config.toml
arch = "vit"
num_classes = 181
norm = "rmsnorm"
bias = "none"
drop_path = 0.1
init = "small_normal"
residual_init = "scaled_by_depth"
beta3 = 0.9995
warmup_steps = 1120
Rows from block 5, named by matrix and row number. Rows with one number belong to one neuron. Each number is 128 + 24 x the weight over the matrix's rms, rounded and kept within 0 to 255. All counts start at 0. Numbers have three digits each.
# gate: MLP gate (model.blocks.5.mlp.gate.weight, 512x192), inputs 0-47
# fc1: MLP up (model.blocks.5.mlp.fc1.weight, 512x192), inputs 0-47
# fc2: MLP down (model.blocks.5.mlp.fc2.weight, 192x512, transposed), outputs 0-47
gate.56:167126128135160141106145147104129132152130176122144102129136102136140159149122140155130100149115128130149102133140092120091135084106132190116146
fc1.56:124174147142171116120142133132121107128151110119171131140125158118115208098116099157131125103125137125123125101171111111133135107171079088135121
fc2.56:127132069080129179143157086148123109112088133124171119125180118124159126161113091099133147142134122142141126147119187122093170132108139206160133
gate.57:138132124070117159154085072117127139192119101128093071132128153104119141101098146136149086146125134175144137131103142150126115130109128128115077
fc1.57:131091114120153117099125159157120129096123146127163126155149151146168087129141136100123111107133098122142137132150108146188112090187144125111145
fc2.57:109181148139107126146108136129159131130165091117157134105089102136111148109117109101070156110125088102097122139117122124105130134121109126111107
gate.58:140158122146121137139137153096117114191138142130111115128158136117153102111119133168127134123097134174090103134097145149130084120136180126089087
fc1.58:108073132133188090134092159150118152107127134166130116112146159129101157152089150144137134148154119144103170139121149107135110141154128144161134
fc2.58:070157135135100141103119128137142108106102145104131143150090142193135125122115150128161154117104127133096159115156107159126102135094148106162159
gate.59:162144126115140093130124114142141119127131152105121161129127132123082168098102109087150140144072157181120114085124144102141165120061147134149133
fc1.59:160100157172197059136137156102141113142135149102118106098112094150109106130147130066098126127116146164135126166111122110105178177133123127093155
fc2.59:144119114109153130145103121122117163118141091123129178171148151117115148116138116134143106190128111124109071147142170159120131127094143134099103
gate.60:113134105091116095159092092134164114140122177120118099121159106151142079123090108121129096144099135110149115167125129121202093166154104149140083
fc1.60:151164108125122120121128114102133145133093117114153151117108112095170122134150092167151108137142163125127073132160152127115113108136133157149104
fc2.60:100104121131119140089103114180114165114152115092161169120150160111121136117086154145186121147123110160096122124125123133155180109108094132154090
gate.61:120119171145177109117139109163134135120116160104139112170151134151107123099112128107092138116109130114130125123149093091128208113139135134141114
fc1.61:136127100133129162118159141124129149117139094084169114138159093139141113146136131136103110070179124113119102128135099129142107138142138118137093
fc2.61:116166169128096123136148108129120091116108151127137155163157106143121131141129147139146105090117075130126161122164138160122094100152155099115125
gate.62:195151133115143143121131139139133135141129146155182150123147140180103159144134098132125116146105129132142118152097114123141129137131137176101098
fc1.62:127140165149178096161130122153100151150117148147117142157137105155145202125136095109143103130130121161169122067130099104178096105104111142122139
fc2.62:148106113099130117158188119136094142117128097135166148128161147162167114115138151105074143136117133118193106102121145130161098127133144133118151
gate.63:118133094087166101107160176086143098161124125136085101145150126119106128150144164092120117130126107147081136128074115098117131145093127145133130
fc1.63:103126111146139128098147140097108147113105125124102129133115129119145162086124090154097108145161087146120135135105130124185112153124152110155135
fc2.63:147121153130074077176139129135105150114142137140130187156136167122140120114148083120148114126112188116159126116110121123174127111125106103117162
gate.64:123113106179131185158130164096156158159150106136095116159098115119157119116133163104122119117136174137117110128143111101126156116101127122103099
fc1.64:101186116108128110111067111084108143123152121150127111112084150140131117136141133143095151134135092130088114151158104141131102121146118134138125
fc2.64:126089107116176090114133155122141145122104126107136122125128145150109129146107117152093127134081131145160154176154127110151145127123120127141120
gate.65:131140157141167110177139111139118123141136124187093107148142142153106175102159112124075137146114160124165099117086099117165127095153128149118144
fc1.65:093186139126148152097163151152123090116113136138112105099124146142112104115118116098108112109116103090147136119130162135154116111145134128169104
fc2.65:089114123141132140138099118157082077151192143159132134107156097148130159136096098147188078146160117085131136135103113154116118169130122084132113
gate.66:108113162146177115126121148138133144167152115171123118119168164140137145141103120152094128148147075105095109117112089145108163108155166134080160
fc1.66:106109130091135137118143117166101113130128113126073127116097141164137110130114141146112150156151121187155132105141106127131073118151137089104161
fc2.66:128161141113138130129125132113124108132151113136140129152159134114170120121123075157148088117126160073154141136178133096133135131140098070102109
gate.67:143116095127155076162162123114110106116125134125130132149089140145157150177127132085132116126093154143124117135109119145125183086125150119129143
fc1.67:091115122114132138092143139109125152126125135104130116155138118151129163148143142137108126150132135129154115147168085070130148160135105122146140
fc2.67:092169116137164154119154130131101087115124123119140127130132148133121127090159078135123161121129135121118115141148189140127137116112140105102109
gate.68:126111138122141143142130105137134143129118121126108100121124140105123118131138125112127121127112146119089078112150129106106147107113129139154094
fc1.68:110180146130141148175103072109107114108126125104129106132147155132124110146122115137116110128135132139127167133092140135179127125137116096107139
fc2.68:187122142138093140172112119172143121105106145093115199077106144156133108083160130110115115104150140125126114148113101104123179126158135109080095
gate.69:141126108151125090102145146133143114131122138120122101119178139142129148121131115139110068101106129161115110115139120090132090115140104141154141
fc1.69:116156105139151140128157121079126116091125112099125092120156131127115106083125092122119121113141092112160143118142158186118133074130134133152171
fc2.69:116102158118119111089118161111115133117141086152151169104121164101143117118085112150165127174135140158107150111119161113127135096159140131141112
gate.70:160159135125130136132109128136155146152156133164096104135125172130152072189169119127042155120111106168136112104128109125150145141124155135073142
fc1.70:123153110130104118094116219127112128158114165125109128123111141085131125151118155156112126112104119194136135133159133143142074139131158180125111
fc2.70:120162143138164142124127127148129102105094139092147127111095112096121160134158128130101171153139137141097088145160092148129123119134109136122141
gate.71:154132121119129129166135094168142103145126136130114117149131123128143140096106116093139123115121120111129139165184141136164111124116145143096103
fc1.71:116160157111086153111134156141091133119154147133114147090125103136145088134106125158137175154145154146160142110159123146102083162088141086146115
fc2.71:097098131106129143090122128134126096112103151108152159113138117108127148137167129111146122110110150152110140131117129158131122130189124155137109
gate.72:141144062136176151127166175087106126129121123092123131130132126136139143162084185156160094150107127134120115148156087148098117128104108146122128
fc1.72:139160096153077161095141101130110152098153147136127150146131124103133122159078152162150127116118160096161073089125118150107155127113144110114118
fc2.72:155135140108132134135104110132138108146128121091127123152151138159132140092137065103135118139123158174145117139117125109140189127139101144152122
gate.73:098128125126119104112134127140118090095142147140124130148109147129116138120123116128126140127086138130134147124119147087176131085115092138162121
fc1.73:114133160115099114132123161175172098150087119141108119123120121135127132184136118129127090135159167111126144125129151138128118119107125165164110
fc2.73:133123110069122121120129122113143127149098146132122113098125141130136158138127133111147128121087127113115130118114115123098111113090134159122098
gate.74:146099149101162086095143151155099127119065119106158109130191120144097127107110107130153133105133146120152143156127152123092155132086132119033120
fc1.74:134134097120168173145104142142129132138098094100140155148124156117139128136119141133128145095138112097099068121124151129124082140156124085121102
fc2.74:174081115150132052138166136110060173073134124135129121163128098118104133106182128135101143114164144163120123152139147109125111119109146102115160
gate.75:097112112104118114144125153142148151114099107101104070152146138176105150143095117106122111103121139135134127128156120073106151159122148102146098
fc1.75:146113122120148121130116124117140110127101117128121132125128163112134090173148112139107138139087118157044174151106144140156118097111108105136108
fc2.75:092136118110138119123169164177108150136123093096149131150182122165114078124135124115146135094081166126114153165066152108084114092111163115111116
gate.76:131099111162109136146132122150146108118134136105123120127168105164125099128107126155169102072100129156136135131136128106143110089108141154108099
fc1.76:112167151137091138091168128149129122138110116130142133165133113136157129138114184117179158135108146128115126084116139122078159125084162143143120
fc2.76:127141122120146096155118138149131162142172115181133142199139118144123126151139096123133135122142097175138070126159084136185132123137161130177155
gate.77:127125104144107164135118084181163118175087144127091137153166112132144161107142115136150128132134140167114110138122134131110083110131144168151124
fc1.77:155170085126120143121091100143129116080129118122137120150112125115127133111125125147107139158129132091109117186147111090094116140126103131112129
fc2.77:125146113100122122138144152139121113143150181112169129170103112180121130145160133143103158110156134124084139164155100120135128120161171138162085
gate.78:145096138100112108137143125083132125112130161199104108133113137112156147143105139112131137107114175113112139126126134076142133092134128162122099
fc1.78:128117139135146136133112150139132143138135132110115129169139118167100137122172108147102114121117158124114122127093101136112172122146144140084112
fc2.78:152128114109119130114140132122161117150119105152112102135118127141122151125137120097115132131110152140153115133139126110159085116122140152109131
gate.79:105188149139114167147131132104139136122140174145096128128131136125117111143088132098086123165110084133130130175116102163130115166105104124111110
fc1.79:164107123157142153149105116099113120127114115101145125143127124137099112109073102169142110189115117111112093118124163144078135206105123177126116
fc2.79:163147132098110097118122121141136151100110116100158130159139131135142131113154150128145142138130160137130137148144160094104147119138098167135132
gate.80:129126123085150140159196106134151124158133124158123151152180108160104153091169143096115109099127125133132108096110133132114185094080139157084116
fc1.80:123098145115078145118130115135142104137140132017146169146159100097124135088156155131101126099116117162117134124146096109137125118127145139131087
fc2.80:133126152167124131144134091104125186126134131133110182108100101145107122157103153124125128139192117106089089115132165112155151129158147106099133
gate.81:127103120076157124125139137114126114126121162144108136118162163158148080149084161094131102136108111139122064083092144124140136124135160148151162
fc1.81:120148128135147122148150114129104106189111098083118146090142154099117134093164075145065169122147124068113136121164164147107139135135104098123161
fc2.81:146118136143152124159158070123115108120117119138153119139130181091154171129170109101114140141086112142155073097143136122151149155143138146140119
gate.82:152097131140129108100131146120104106167153120152133119129149123159110085103128151106147129135090104161105113156095164137157085137120130140104149
fc1.82:106086117134133135057120112092143133113100121112104118152054111102130145141090159141139111133136140139077134128108132130094111147131101117125103
fc2.82:156137127111127125116125142146158114151120167116165164070155130163094090097114161104127161104146123081109095122145120076134148081151144121117119
gate.83:132097126115158108113139172139141096121108153124128116138165115127162088108146183157109114146133110130101120119136089112141109126123108150134103
fc1.83:146146110139124144145134158138092126130114092096160115189133131124130142110135131162076114068128129116129117089107126137104175105117121111124090
fc2.83:145137108136155117148134141126074109120075135143158108130144105096133143157120113155129160176157062109153094128113157117111129131109140137152147
gate.84:112145171138182121109142116117108088131111140141105121184142145135099158100108146125102100072129130130137108127179123116147159111137078104126127
fc1.84:109133114166116132134125142102116110162134097133131123110142106112148125159114144182114131091116109160094186098097123160106119136122150148108160
fc2.84:133106129169089134111134131128158124109143158151104170145160108144145142132115149154116103139145160165114158093118113125151136151100169124101135
gate.85:115134099111139139073138133127178110114105163141126116127134138159152123131110111058095126133128157147105118142120094109141105160063103095140144
fc1.85:103084101103098167130140145140142144149139122094145136138143143134172152117132111146132118123150114131095109136100137145171112113133123140152145
fc2.85:144106117132135142150071105135134153116177150133143066134192128136110135155191107175119074129145114139138115113167129123152132154132115123127173
gate.86:159137103124179139131124079115135132163107180141115108146141131188116131092146150089126119174119138112126112158096110094109170135102127121088148
fc1.86:142156127117177099139117152131129113151118120072090111110119105105067116084161072174148149150135161126147129130134146073101120114129109102171105
fc2.86:113111165081098146103119108119109128120112093129149141125122146134125132117087085134135154157106132101137110121122136144120127109129134103115113
gate.87:149117086111155117131170164126148121149083115111095087126152144158146084181130182132100104147125127133088118149101120132130130119137137121139111
fc1.87:158145149148148153095131104156132105210149126089138125125134130100129126139098197092156085127108140114092137163141140106084166144117136104128113
fc2.87:146137127113170132138122138133141133133148109116128138075121070139156102146136146152127143141109062135118145148121111139135110068074162132126139
gate.88:161123093131132126152138092123165160199106117150118140128156157124152161108118113098085119091119151149113105128142106132134125129125092130123089
fc1.88:125162090139116151125158116080153066165076096153116148123107129136143111130097134113162116115119078072125106135115134150094139140149122143150096
fc2.88:144099107151086143159126140185169106142160104146160144150129108128115083118071113131090151116153132128114168119100101103116171105075146107123141
gate.89:105101156118120151134120122154137130115127131130150115096145145137108120146179110156142104128143139119124120151176091100184134116164123139110145
fc1.89:088132116129154152147148100122116115132140127113141132117124137101161130173114116143115134112122154156131177160128139154128116132127161129101116
fc2.89:103160131154095102123112159138117158104122150133130113102131138134146138157121163124125147107159088118118133102148127112136129131137145154144147
gate.90:129171105106126152115105113111163129110110115135114124142123134143111119127159113108116135153097130144084100116155084085087145068110113150172103
fc1.90:152139131176153105169127122111121117124134133168099164167096097133113121157086114164133109093154121067145127152152125141122142137199121137126099
fc2.90:115145113112166094123127133116131086127142121201090135123113135115127128142144093151136097107142168122187141112087083137144123132141164152110134
gate.91:151168115105142126123111138155124096136150161152144122115155152155075142132147128145125120136105113141129096137146109125118156128118162133103108
fc1.91:117158105170136186130116092102089137139106160098134142135105165112124154144143130112141137163118088135116105135133208137085161167134133108156137
fc2.91:139064179165129116121153102097112140116117127087103189145130111116125086098106128147200145132179114155143114088096156106098187071187156129159119
gate.92:098154120102147144127149109148137143107120111109051090130109121129137154140163157122088100166130152162107089113150084138111174110130113089139070
fc1.92:116115099114125076130098143143105115105081130135120149148134121118167096190129119137155131067135164135130121081156144095164130114117148149113188
fc2.92:112168111110169130123114139135124136171140147141135123128124111156162121126080157110132119130142087143139140126138108150110155175092153131135103
gate.93:151139091118160086145144125136121125117117121131143123163149100114096126175135174125100120092128134154142093097154126085160113182093117115108103
fc1.93:105115129114140149065143121107133125108147129090118097147135151155152099102125126123136125146120117138155194154087086107167112129118089122147063
fc2.93:123129114142120100115124172119129105150120130110146100144121090127129138126150109108106149078130124119075125125121162093098127136136134100132145
gate.94:131138104138178122143136127129128144118123154132125129142142149151163135126103119100152125146115122158073095148140108098170133082104110152128126
fc1.94:143115073130108120175127139124111159094150091126136108130103144139156108144099087115117160109166107168102153129165127095126149127143156092145138
fc2.94:123117159154137134114149139112128139106150123139131155113128134126144123152137120143155157142147150154122099119143164091124182147133179144137122
gate.95:119163106109132114161127124133135119148122141141146122135109128168084134177129135091159144109091112143108077120120166138135104118095171151080137
fc1.95:096097167120112118096088109139106142082162112125144120169129147120158158122101136135119107095101147142119154133144119109136143104131113096112178
fc2.95:119157114066161123134107130089127140143106111133086101125096130158161106126093124124166136111132095117129109150157147136112141114100138174092134
gate.96:135142095096157156134107108101167111106083106151112128163135137145118145144106148115108114104118137180076127146090132115139149100107126124161143
fc1.96:089114084154137140136154107094161129123132112113142126104128131130175105127152135118096129113128132137070132131119124143167112161139133142131167
fc2.96:124168122152109127125154121130117130102144140144140136097114099096142115102152138131141157138136128146142129121146126161116107093137141140107151
gate.97:113138147127149128134132185119136095137085098194135104140129161156127169114110110119110095123122151137133142146144131147148116092124141160082121
fc1.97:171141104076131140165109132095122102085110113129125137109106144125117105159103141137194101131125129116089136141091145092150100079132071110141076
fc2.97:171080129106111134131144089082161142147102125117112112044121115144150116149109120109116155159106124120104118154145147087134109115069118078128146
gate.98:139159112092152099142183147126133084148118110126141142134144139178151130115149128083079113117119104121149098134186159100166122143124131152086076
fc1.98:099167076101060114121122120114101107111147124154135122142128130118130112159099143159134132139138131131108113073114129124114089122094133109149114
fc2.98:144084106125127137140098118125136131127156155094108097081141130092121109123155135152086122153101156140112115114107088110139128109123142135134100
gate.99:128138105109183108126145125135103116121140142095098088132146131116127125115127130117123093111115144101173096143168053075109161122131109091101104
fc1.99:103154116108117176114121142074134122128134136144110118119105099124156140119171091163130178176130158139110158112171110122113128068117135130126107
fc2.99:123094140133118143129098139098174152160123127151175128141118103168102134154132115116110119141111127166126093093106167102171129152138138127148103
gate.100:121118133069094123127136107165141123126135131104091095136152174126141153064151106109140111150093097118131117163149101133158083127163162144140101
fc1.100:157136102122113097142090120098110152167119102135104130136128140123103122104115121112146083120130108094161116135165169151173110141131094134101141
fc2.100:095143109127183080158125113116135166138118130162151138089128086120090096128131087130184134158127122113136137123092136117118136154121121143117084
gate.101:105132094107125100129152187163164134111116133093112102139162174130129123134144146115113149134123132139130120104121100139161151131110092128128125
fc1.101:147128159134080155099089143140123122118109121140084100179106154139151183145096163135133091122117139144118129124134096092146122110159138053126142
fc2.101:126136127086141134149095130125159108139064143144100124129092133108146091124094140092143111138121125139140139112161124138146117141131135117168105
gate.102:119109157132188092174129165125153095161147149108144126136111155130111194101113159067110130110105105167138122083127103125122135100110111160141164
fc1.102:090163113079138111125119102118112124101100149101086095095127109140089138143160178131168115135127129106083121139110155121118056114130125138179152
fc2.102:109181143131133127167135170138112116101144135123102157101114159122139094090173087117129134103119119148158084086131145144142146151116164112121115
gate.103:156144112135095122124124082156130126110093142119129088129126144121163091095134138126140124127111174137133134129159112069155110141105161118125068
fc1.103:124110128123180159092120150139139095133139116086172141116142112143093087112146095098098104124146091163095159135112148131126114134137103127155110
fc2.103:160143100163109137150168096143100142074107113117151149115099100106120119146102144092094125122079174084095119118122103143113110145121147115132159
gate.104:144149117099130094152128099131146117105109133135113133169127124138090128065118166092107119125107133123117101142129087143134158117141111072107116
fc1.104:161092130121115120152161161109158150171100114130096149093117107123137139170134153105174129137159128141103118141142141141127138156176108127111107
fc2.104:153156154143148119121112153120110106143130118165106138101120135120172120101126116118141159109157091138106118136146146134145129161067104118138102
gate.105:098146111125153094159183145136155140169162151142102128132130135113151160126137136123152139138159145161118135176124123138156120103111129140096169
fc1.105:111140132138135115062174135098151133106134130128129090137130113160177131111112120119130137103125142104086158107099125159099126140146116156133118
fc2.105:146161154101137107130087113152117119140154151123106125085154164116119086107101099100100134185105151146152109143145105167129129141082094146113104
gate.106:108157134109179132133181163127146103119104126132135141122137141124121147139111126162065112116110116154153135138124139149135128065134105114135133
fc1.106:125120142143147138161105120133128142140138145091146191137154096119100138126169127137123124122137113124111129162138122120138165132126122122137124
fc2.106:100181107147110130164144131134125136134126109126148140171116111162098140148112162084115086087113127134100158109119127147118103136165126102159137
gate.107:128106122137124153107130098131165131131147162136103101150152151148160122104126130111106106108125142135133147160109069136142098147101132113092151
fc1.107:122125126159136122107093152090118089150117185142111166162144114138109128140116101098130132131114110110122113144144090141166148121142162162163096
fc2.107:100160126114154143090130132132109119091108116143148083195137134127114129131115147115099131145098170144113130165076129115150104132110121129108114
gate.108:132108115060125135142156132148162132112146164123109102145146172162154101164105177090114113142098143145119098145155103126131095119144126132119172
fc1.108:155137114106080131150089093114117130140138141136087154152093109129148116132064123121199134108132156153132108164127151131148117133164135144133138
fc2.108:138156128144140123127154173137096130148126159108138109116089188113158144145175118111103198148084152135113128131117137136121133136155118139095158
gate.109:186110119143168176112151077120132150170132132131116086176109134136111133120096139118153092090085132121075127134097139122112181134149113121130122
fc1.109:128103150151138099120112159150113155144113175151128190192140103105112123149140151172126122121130136128082110122145093086156125144138131151110088
fc2.109:124154125125130124125095124136130119162136150133107130110099135113145154102157080142139143128132101131102100142134101137139184178120102127116129
gate.110:098089106126144133166124162102114136161089134156138093128128105133088146167111136143093121141101121113123111120123104151113143125080116164140113
fc1.110:115117165103114114160107146173112175122127115109107149118120131119095162106110080132077101099113132128161105124127176104140141114141125125124114
fc2.110:146115132124115187102130116110135121141142144110121111119117143124109088140110117125114114118132130095124141112101077106072137127159122142167094
gate.111:148142107142125153168131122136164105136129146159084151125126121118154121100153113147140100089119127100161080124145111104147115124100145121170105
fc1.111:155142144170089132088072119130118133097154134156156131122156122109128123109117119135098190164134168112114167107037131091104191124099132119129146
fc2.111:146117141115116105119139162139138128092138165100106119114077112136164090164123137109101130119148091093112072141153073100154103091142135126137148
gate.112:124149087130138120104138101174130148145137113130147121123157111101116180115137144135141135096107135143108111144075112131133113121066175148158126
fc1.112:092119094143155115114118098151126118162139109117110138093123128112148174157128102150152120094096130140119109107144131181168098135129136106126125
fc2.112:107137141127120125149085117125102131112163161141067134109151172101071123127173115111122124136119138142149153110153065123139091133118106109119146
gate.113:112154127134166122155137078118126119164179140163098120148140125099105086123155144096088078147089141151089108176074107097131146130106160128123133
fc1.113:134108104093129169151122074141145132148128065101144169138107104136106094141100126112111135116119185099127106169134141140128183138106136103114100
fc2.113:108148106095196135157132141128137128123165098103101089096100112121116074174106069126125128158069139144126156133098114124172164179111129116145126
gate.114:151161075138133081118120090165146121091064147109102152141134147157124106127118100107154094085131145161153087137154111129111159115111066100140137
fc1.114:103116127129101171150146126094128155130158115113161139142141134114122161152144138141084158132110121156065137146092137131156124119131168132141134
fc2.114:101110142142153159102151088128140094112122136123117147136162166170144154170123192104121149076091126138154160131106115129157167148080169121096113
gate.115:158113071125118109122150137139086147141129163117148158181161174120094109127084140103106090050042157117101080149097125107129146094107140119136106
fc1.115:099104109121112140154146152116102130104161142137144116157082126089161112172113113143111138130137127139079092125096121120135137115136111168123140
fc2.115:126134131136156153122107117188160076156154177128162150158162097146114120076099115104160096129129122101202131148151088157115111148171147164105101
gate.116:104109106135155171168128079136131124120112142126119087175152130142112095133117139117074112125127146133096133156134092138162133117116137126123165
fc1.116:104134129134132126132128148116128118111084112128125128156128166146146136131139123150098087172167136134110134164143107168145141139118135088121107
fc2.116:129138123141177114174091120096157087146116158123109157101129117138070124115165139090137139104146097107120119112129175113126168143119107152128140
gate.117:127105120114143154157129163146132118135124121136157114157134141148099163120122133106081107141105114135073062191091158119162104121122119150079101
fc1.117:167138135176138135118121174094095149134160143150150098095106121092109127159120122120135138128117172133127137145084091101139155067119122147126106
fc2.117:104151147128125112119137155172108109124181130126126126110143136114133133109146120141094134116143141107162124119119107127111146081174119133138154
gate.118:112094114104146116129109128126152100143067133137115114149159133115135131140151124113080127118126134155156085138179101144107113173110129122072145
fc1.118:176111122124115111177102104084101124113169124122115146123110132123125146135154131125114114158133122146109135146115108130099136112124149128099159
fc2.118:128106139093148102127161123122101140153118151141128208117132148153087112121108110117125118091128084155151152110103119126133130133114123126139143
gate.119:147079126113116112147150103122159118120116160142087113137151148146112144119106103094151108157092153132106103111120068075170158113099142177132083
fc1.119:120146140165131142104101108107132089141119148132172108156091128131136132075089161087133127134122132086106112113116110140095161131150131151067125
fc2.119:104126110123170119137145125140118108145125162097108112156186143127140139134100173134155126157134090134098093148079147146116125154091139155075142
gate.120:121171120124146129126105125128131093103130132143117113130151153123106130133165140144088130203108145106126127149145107128147109066086119099059125
fc1.120:122139073128174110090111174153111121125130115131114143125186192099117168162123140140098125130119122097115120097160130100159124077152157112107113
fc2.120:082152131110132130153125163164130158155132161128107124119155146116140181150110082114135147102143139131157082124147125150125174180114126107112118
gate.121:130139117134164114147164085153134138167114132105122118180135162152141126142103134111087100088088142143111075085170136109110164123120129132138111
fc1.121:121130139082184078148103104180131110150106152150125143096147170120112109122103119109176118129098141146122149101057190137099130106099111135137128
fc2.121:161101098165111112101115109128147126107086089133146131142147110161129107139146138116109124145121107132131128140119092091190087110135174111154130
gate.122:132130103085157155134153158119148087154156138143124078121127170121151126152155099118123136131119112173119133161132149117143078123108170175145107
fc1.122:135151117099086138165115117093132104122109115121119104139094109098126158157126109134105152127138134115161119148153142115079121133126096124123117
fc2.122:125111143158126134145130146132161141103132092161094120120122090113117150086130106112136131092164121113138129110146138142135124148111177096114145
gate.123:154100137096100109124181147156161097143123142089133118162116151131152109139142115095109128136116127103153128128132122119130140099111108143127118
fc1.123:135128146148134108120155125132124093097157117093101146118112154094181127087129097131169168139141102092150140107110140130132145165092147122101155
fc2.123:075160130126116157168086139099136134142157119156181115160141100157134154133126156125130130164133111162142118107137128130155108141119079130134096
gate.124:114138123164173112111146136112126120142137131155105108099158120109112114100112151109053126132116180082152132123097119103134140130094115165113103
fc1.124:164139123096196119110120154136119076126094149113145123155134127123133108156129161138177127158123101107099114121101152116123143132147155122112137
fc2.124:116102121131147121118062138147111113109167173162151158156146117137118151156084154127099123085115137167150125139167135149166109133110138153091165
gate.125:159131086117129091101093139099103160162102132114109112109149138149140135152141106090146112117103146160106161174151122144143114143107142137150120
fc1.125:145135128135132115121148100136143139102108133148098120147112107134146107079133132132151131078138153119104148114097114161145130131140109100111154
fc2.125:144124153130106152113153134109112113169120123080111115114104155151143085105154109150098123156180145093129133142140112113094134157151118151161159
gate.126:159124118101112097137113153128125137138140085108152135120162194129099134143121160116102124135132153144123131138088123091156105097095153097152137
fc1.126:131157105107075155163130142130140124163143137089127157125076071128176160106141121110121144113118151128135128158180152182091161135127111110095096
fc2.126:125111126153131056131106124141123124150142178130151135100123167132130148141148163087101158110110148102147144154103123124115142124149152111109140
gate.127:127129167136155137116110117115120113151163158140083124121150128123104131126117152150118129127117124115128152107119098113172136111132134176121138
fc1.127:129123120121138107122146136129134124085127128103126158120146165153095133175115135110092148135110142094075136130094101132137131130155125118127129
fc2.127:126142113102096135132133126152122136156129120132103142127127137120131165089109156129115087124107140131127120113121125097077147110113134155106091
gate.128:134151138123133113168128095106127120095112147109092148172096088116099150164081152101130090123123140149104100107101085104167148161113109124119138
fc1.128:168104139147112106112176105082125094169119112128116089110128140124192143140135181164148151149152159153169168102153099123076129143156108112103130
fc2.128:167103119118149135133148118115100141178114096126146103136155110144162097110093165125119091125108148112109132150179102093134103121081122117145099
gate.129:144106122099181106141118167155120075135090150127130126126152147103144155118148119118097119117136112142094124171128123115145170139163133168090097
fc1.129:146148185099095123146139151109135110122159083126120125079157120135134113081184089139078158119170130097134117172136118150122123129148094105103092
fc2.129:125139124103057114127086107142118132121142169195138163142133149141128117158131158147099143107099167102169130114119135121138084150108143093125117
gate.130:138154131127163097145128114162133130129128168132108137146147101168119093127146165153106115131108204111151105107125115059104180131094138104116118
fc1.130:144125172138116110155160098112130118131136095130142152118080107131132143088104128141155105112143155132158136114129100069109167094120104122114130
fc2.130:135161125117085175101118108119174154128126088128147111097158119140105088140141130123144139159134127134141136118127136160091131151116129104143132
gate.131:150127114126090110158097122117120142147147153158131135125133134147108158152076132106156127139090126207089105136135125150135138121137121168145128
fc1.131:126171118131156082119118156157118117112143110075147129120105120138118156161161112130141155123131104120149098125157120109089149126135127106145146
fc2.131:125101113107120141121113113168150104147138130139117144149149096139154155139141123123127111114140143165147133125141154127166124102108171114102122
gate.132:137118120099129115131141137097138138089129124119114097141156158131109099104114118162106092164134117126105153128125102105158130110117113136147126
fc1.132:139129154078153106115111138140149137117118158104088160131125115149156095131127144090154125185126107131127154093128119097126104138097139146146118
fc2.132:117129135150108141095123137123079154172117107119178106111143091121138158109167141163108142141136097165077132161090087100095146084133139172154130
gate.133:123107079155134148165136134130124132153129156100136148167131095131083135146173123143108133149139167114098107149106130111155146102111107121072083
fc1.133:161136181126066143064090129177164088168188120097162137138152147146135123104140093126143137111149135104120118135126111111122158120112142108099066
fc2.133:163176134150100152117102157119148100132183174121108133105097134136168135125142098100120162139102103144137102114098107144102151164146165114138114
gate.134:147138154105171113132119126175136131154116117141123116138155170136112108134139125147107069116132127134147082130138095096140132140164112052101124
fc1.134:167070178151139118122111137125191130163144132143149164170133118082119124128097143092106119154113126095060129195093112133134118166135087138123119
fc2.134:150109148129151097114156134127131135121116092119142135148106161119155145103175134124150132077106180113093137157142081092132131082150144162128141
gate.135:157145151099152114102129111168135127152159166125112131124178175130080141127131130102122131175092125084164114125125129113171117094131155139135141
fc1.135:110159152128129117114142112123144103139151102134140131120084125128133144149129097118101135115142131105147133098153128160122113144146148117159106
fc2.135:138141116130089105146139153110107193160104139153156153147110113141101093140092130155176119111154107110132106127124151119141157132120102150145080
gate.136:124113148108156125141154145137151125099104152132122125169172114126101136098071159143136124116111137117122119132093113129107142172080139123136096
fc1.136:131143127125150136121135113095080111127135123123136151094135118177113133116103170104128153139126116134175102103105135148138140119146147115116152
fc2.136:115163125142102115092133116184089108142130102143148155127103164109121137127160145162135145102099117139131139140121104118123124110084140148106126
gate.137:148103097132127134095157138122109110111135179134121113124170147130160174177110120147119121127112118115138131135166089119151114157093113172075136
fc1.137:115127090144131125130099138111060116140139147118112113121110112117108123172150111133099129152124113119107124158110133122136105159099169120108117
fc2.137:119121110124135150097112099101131160156128083116151103106080130123109133113160109115101108149114150152106122138141131112140114155108129130097167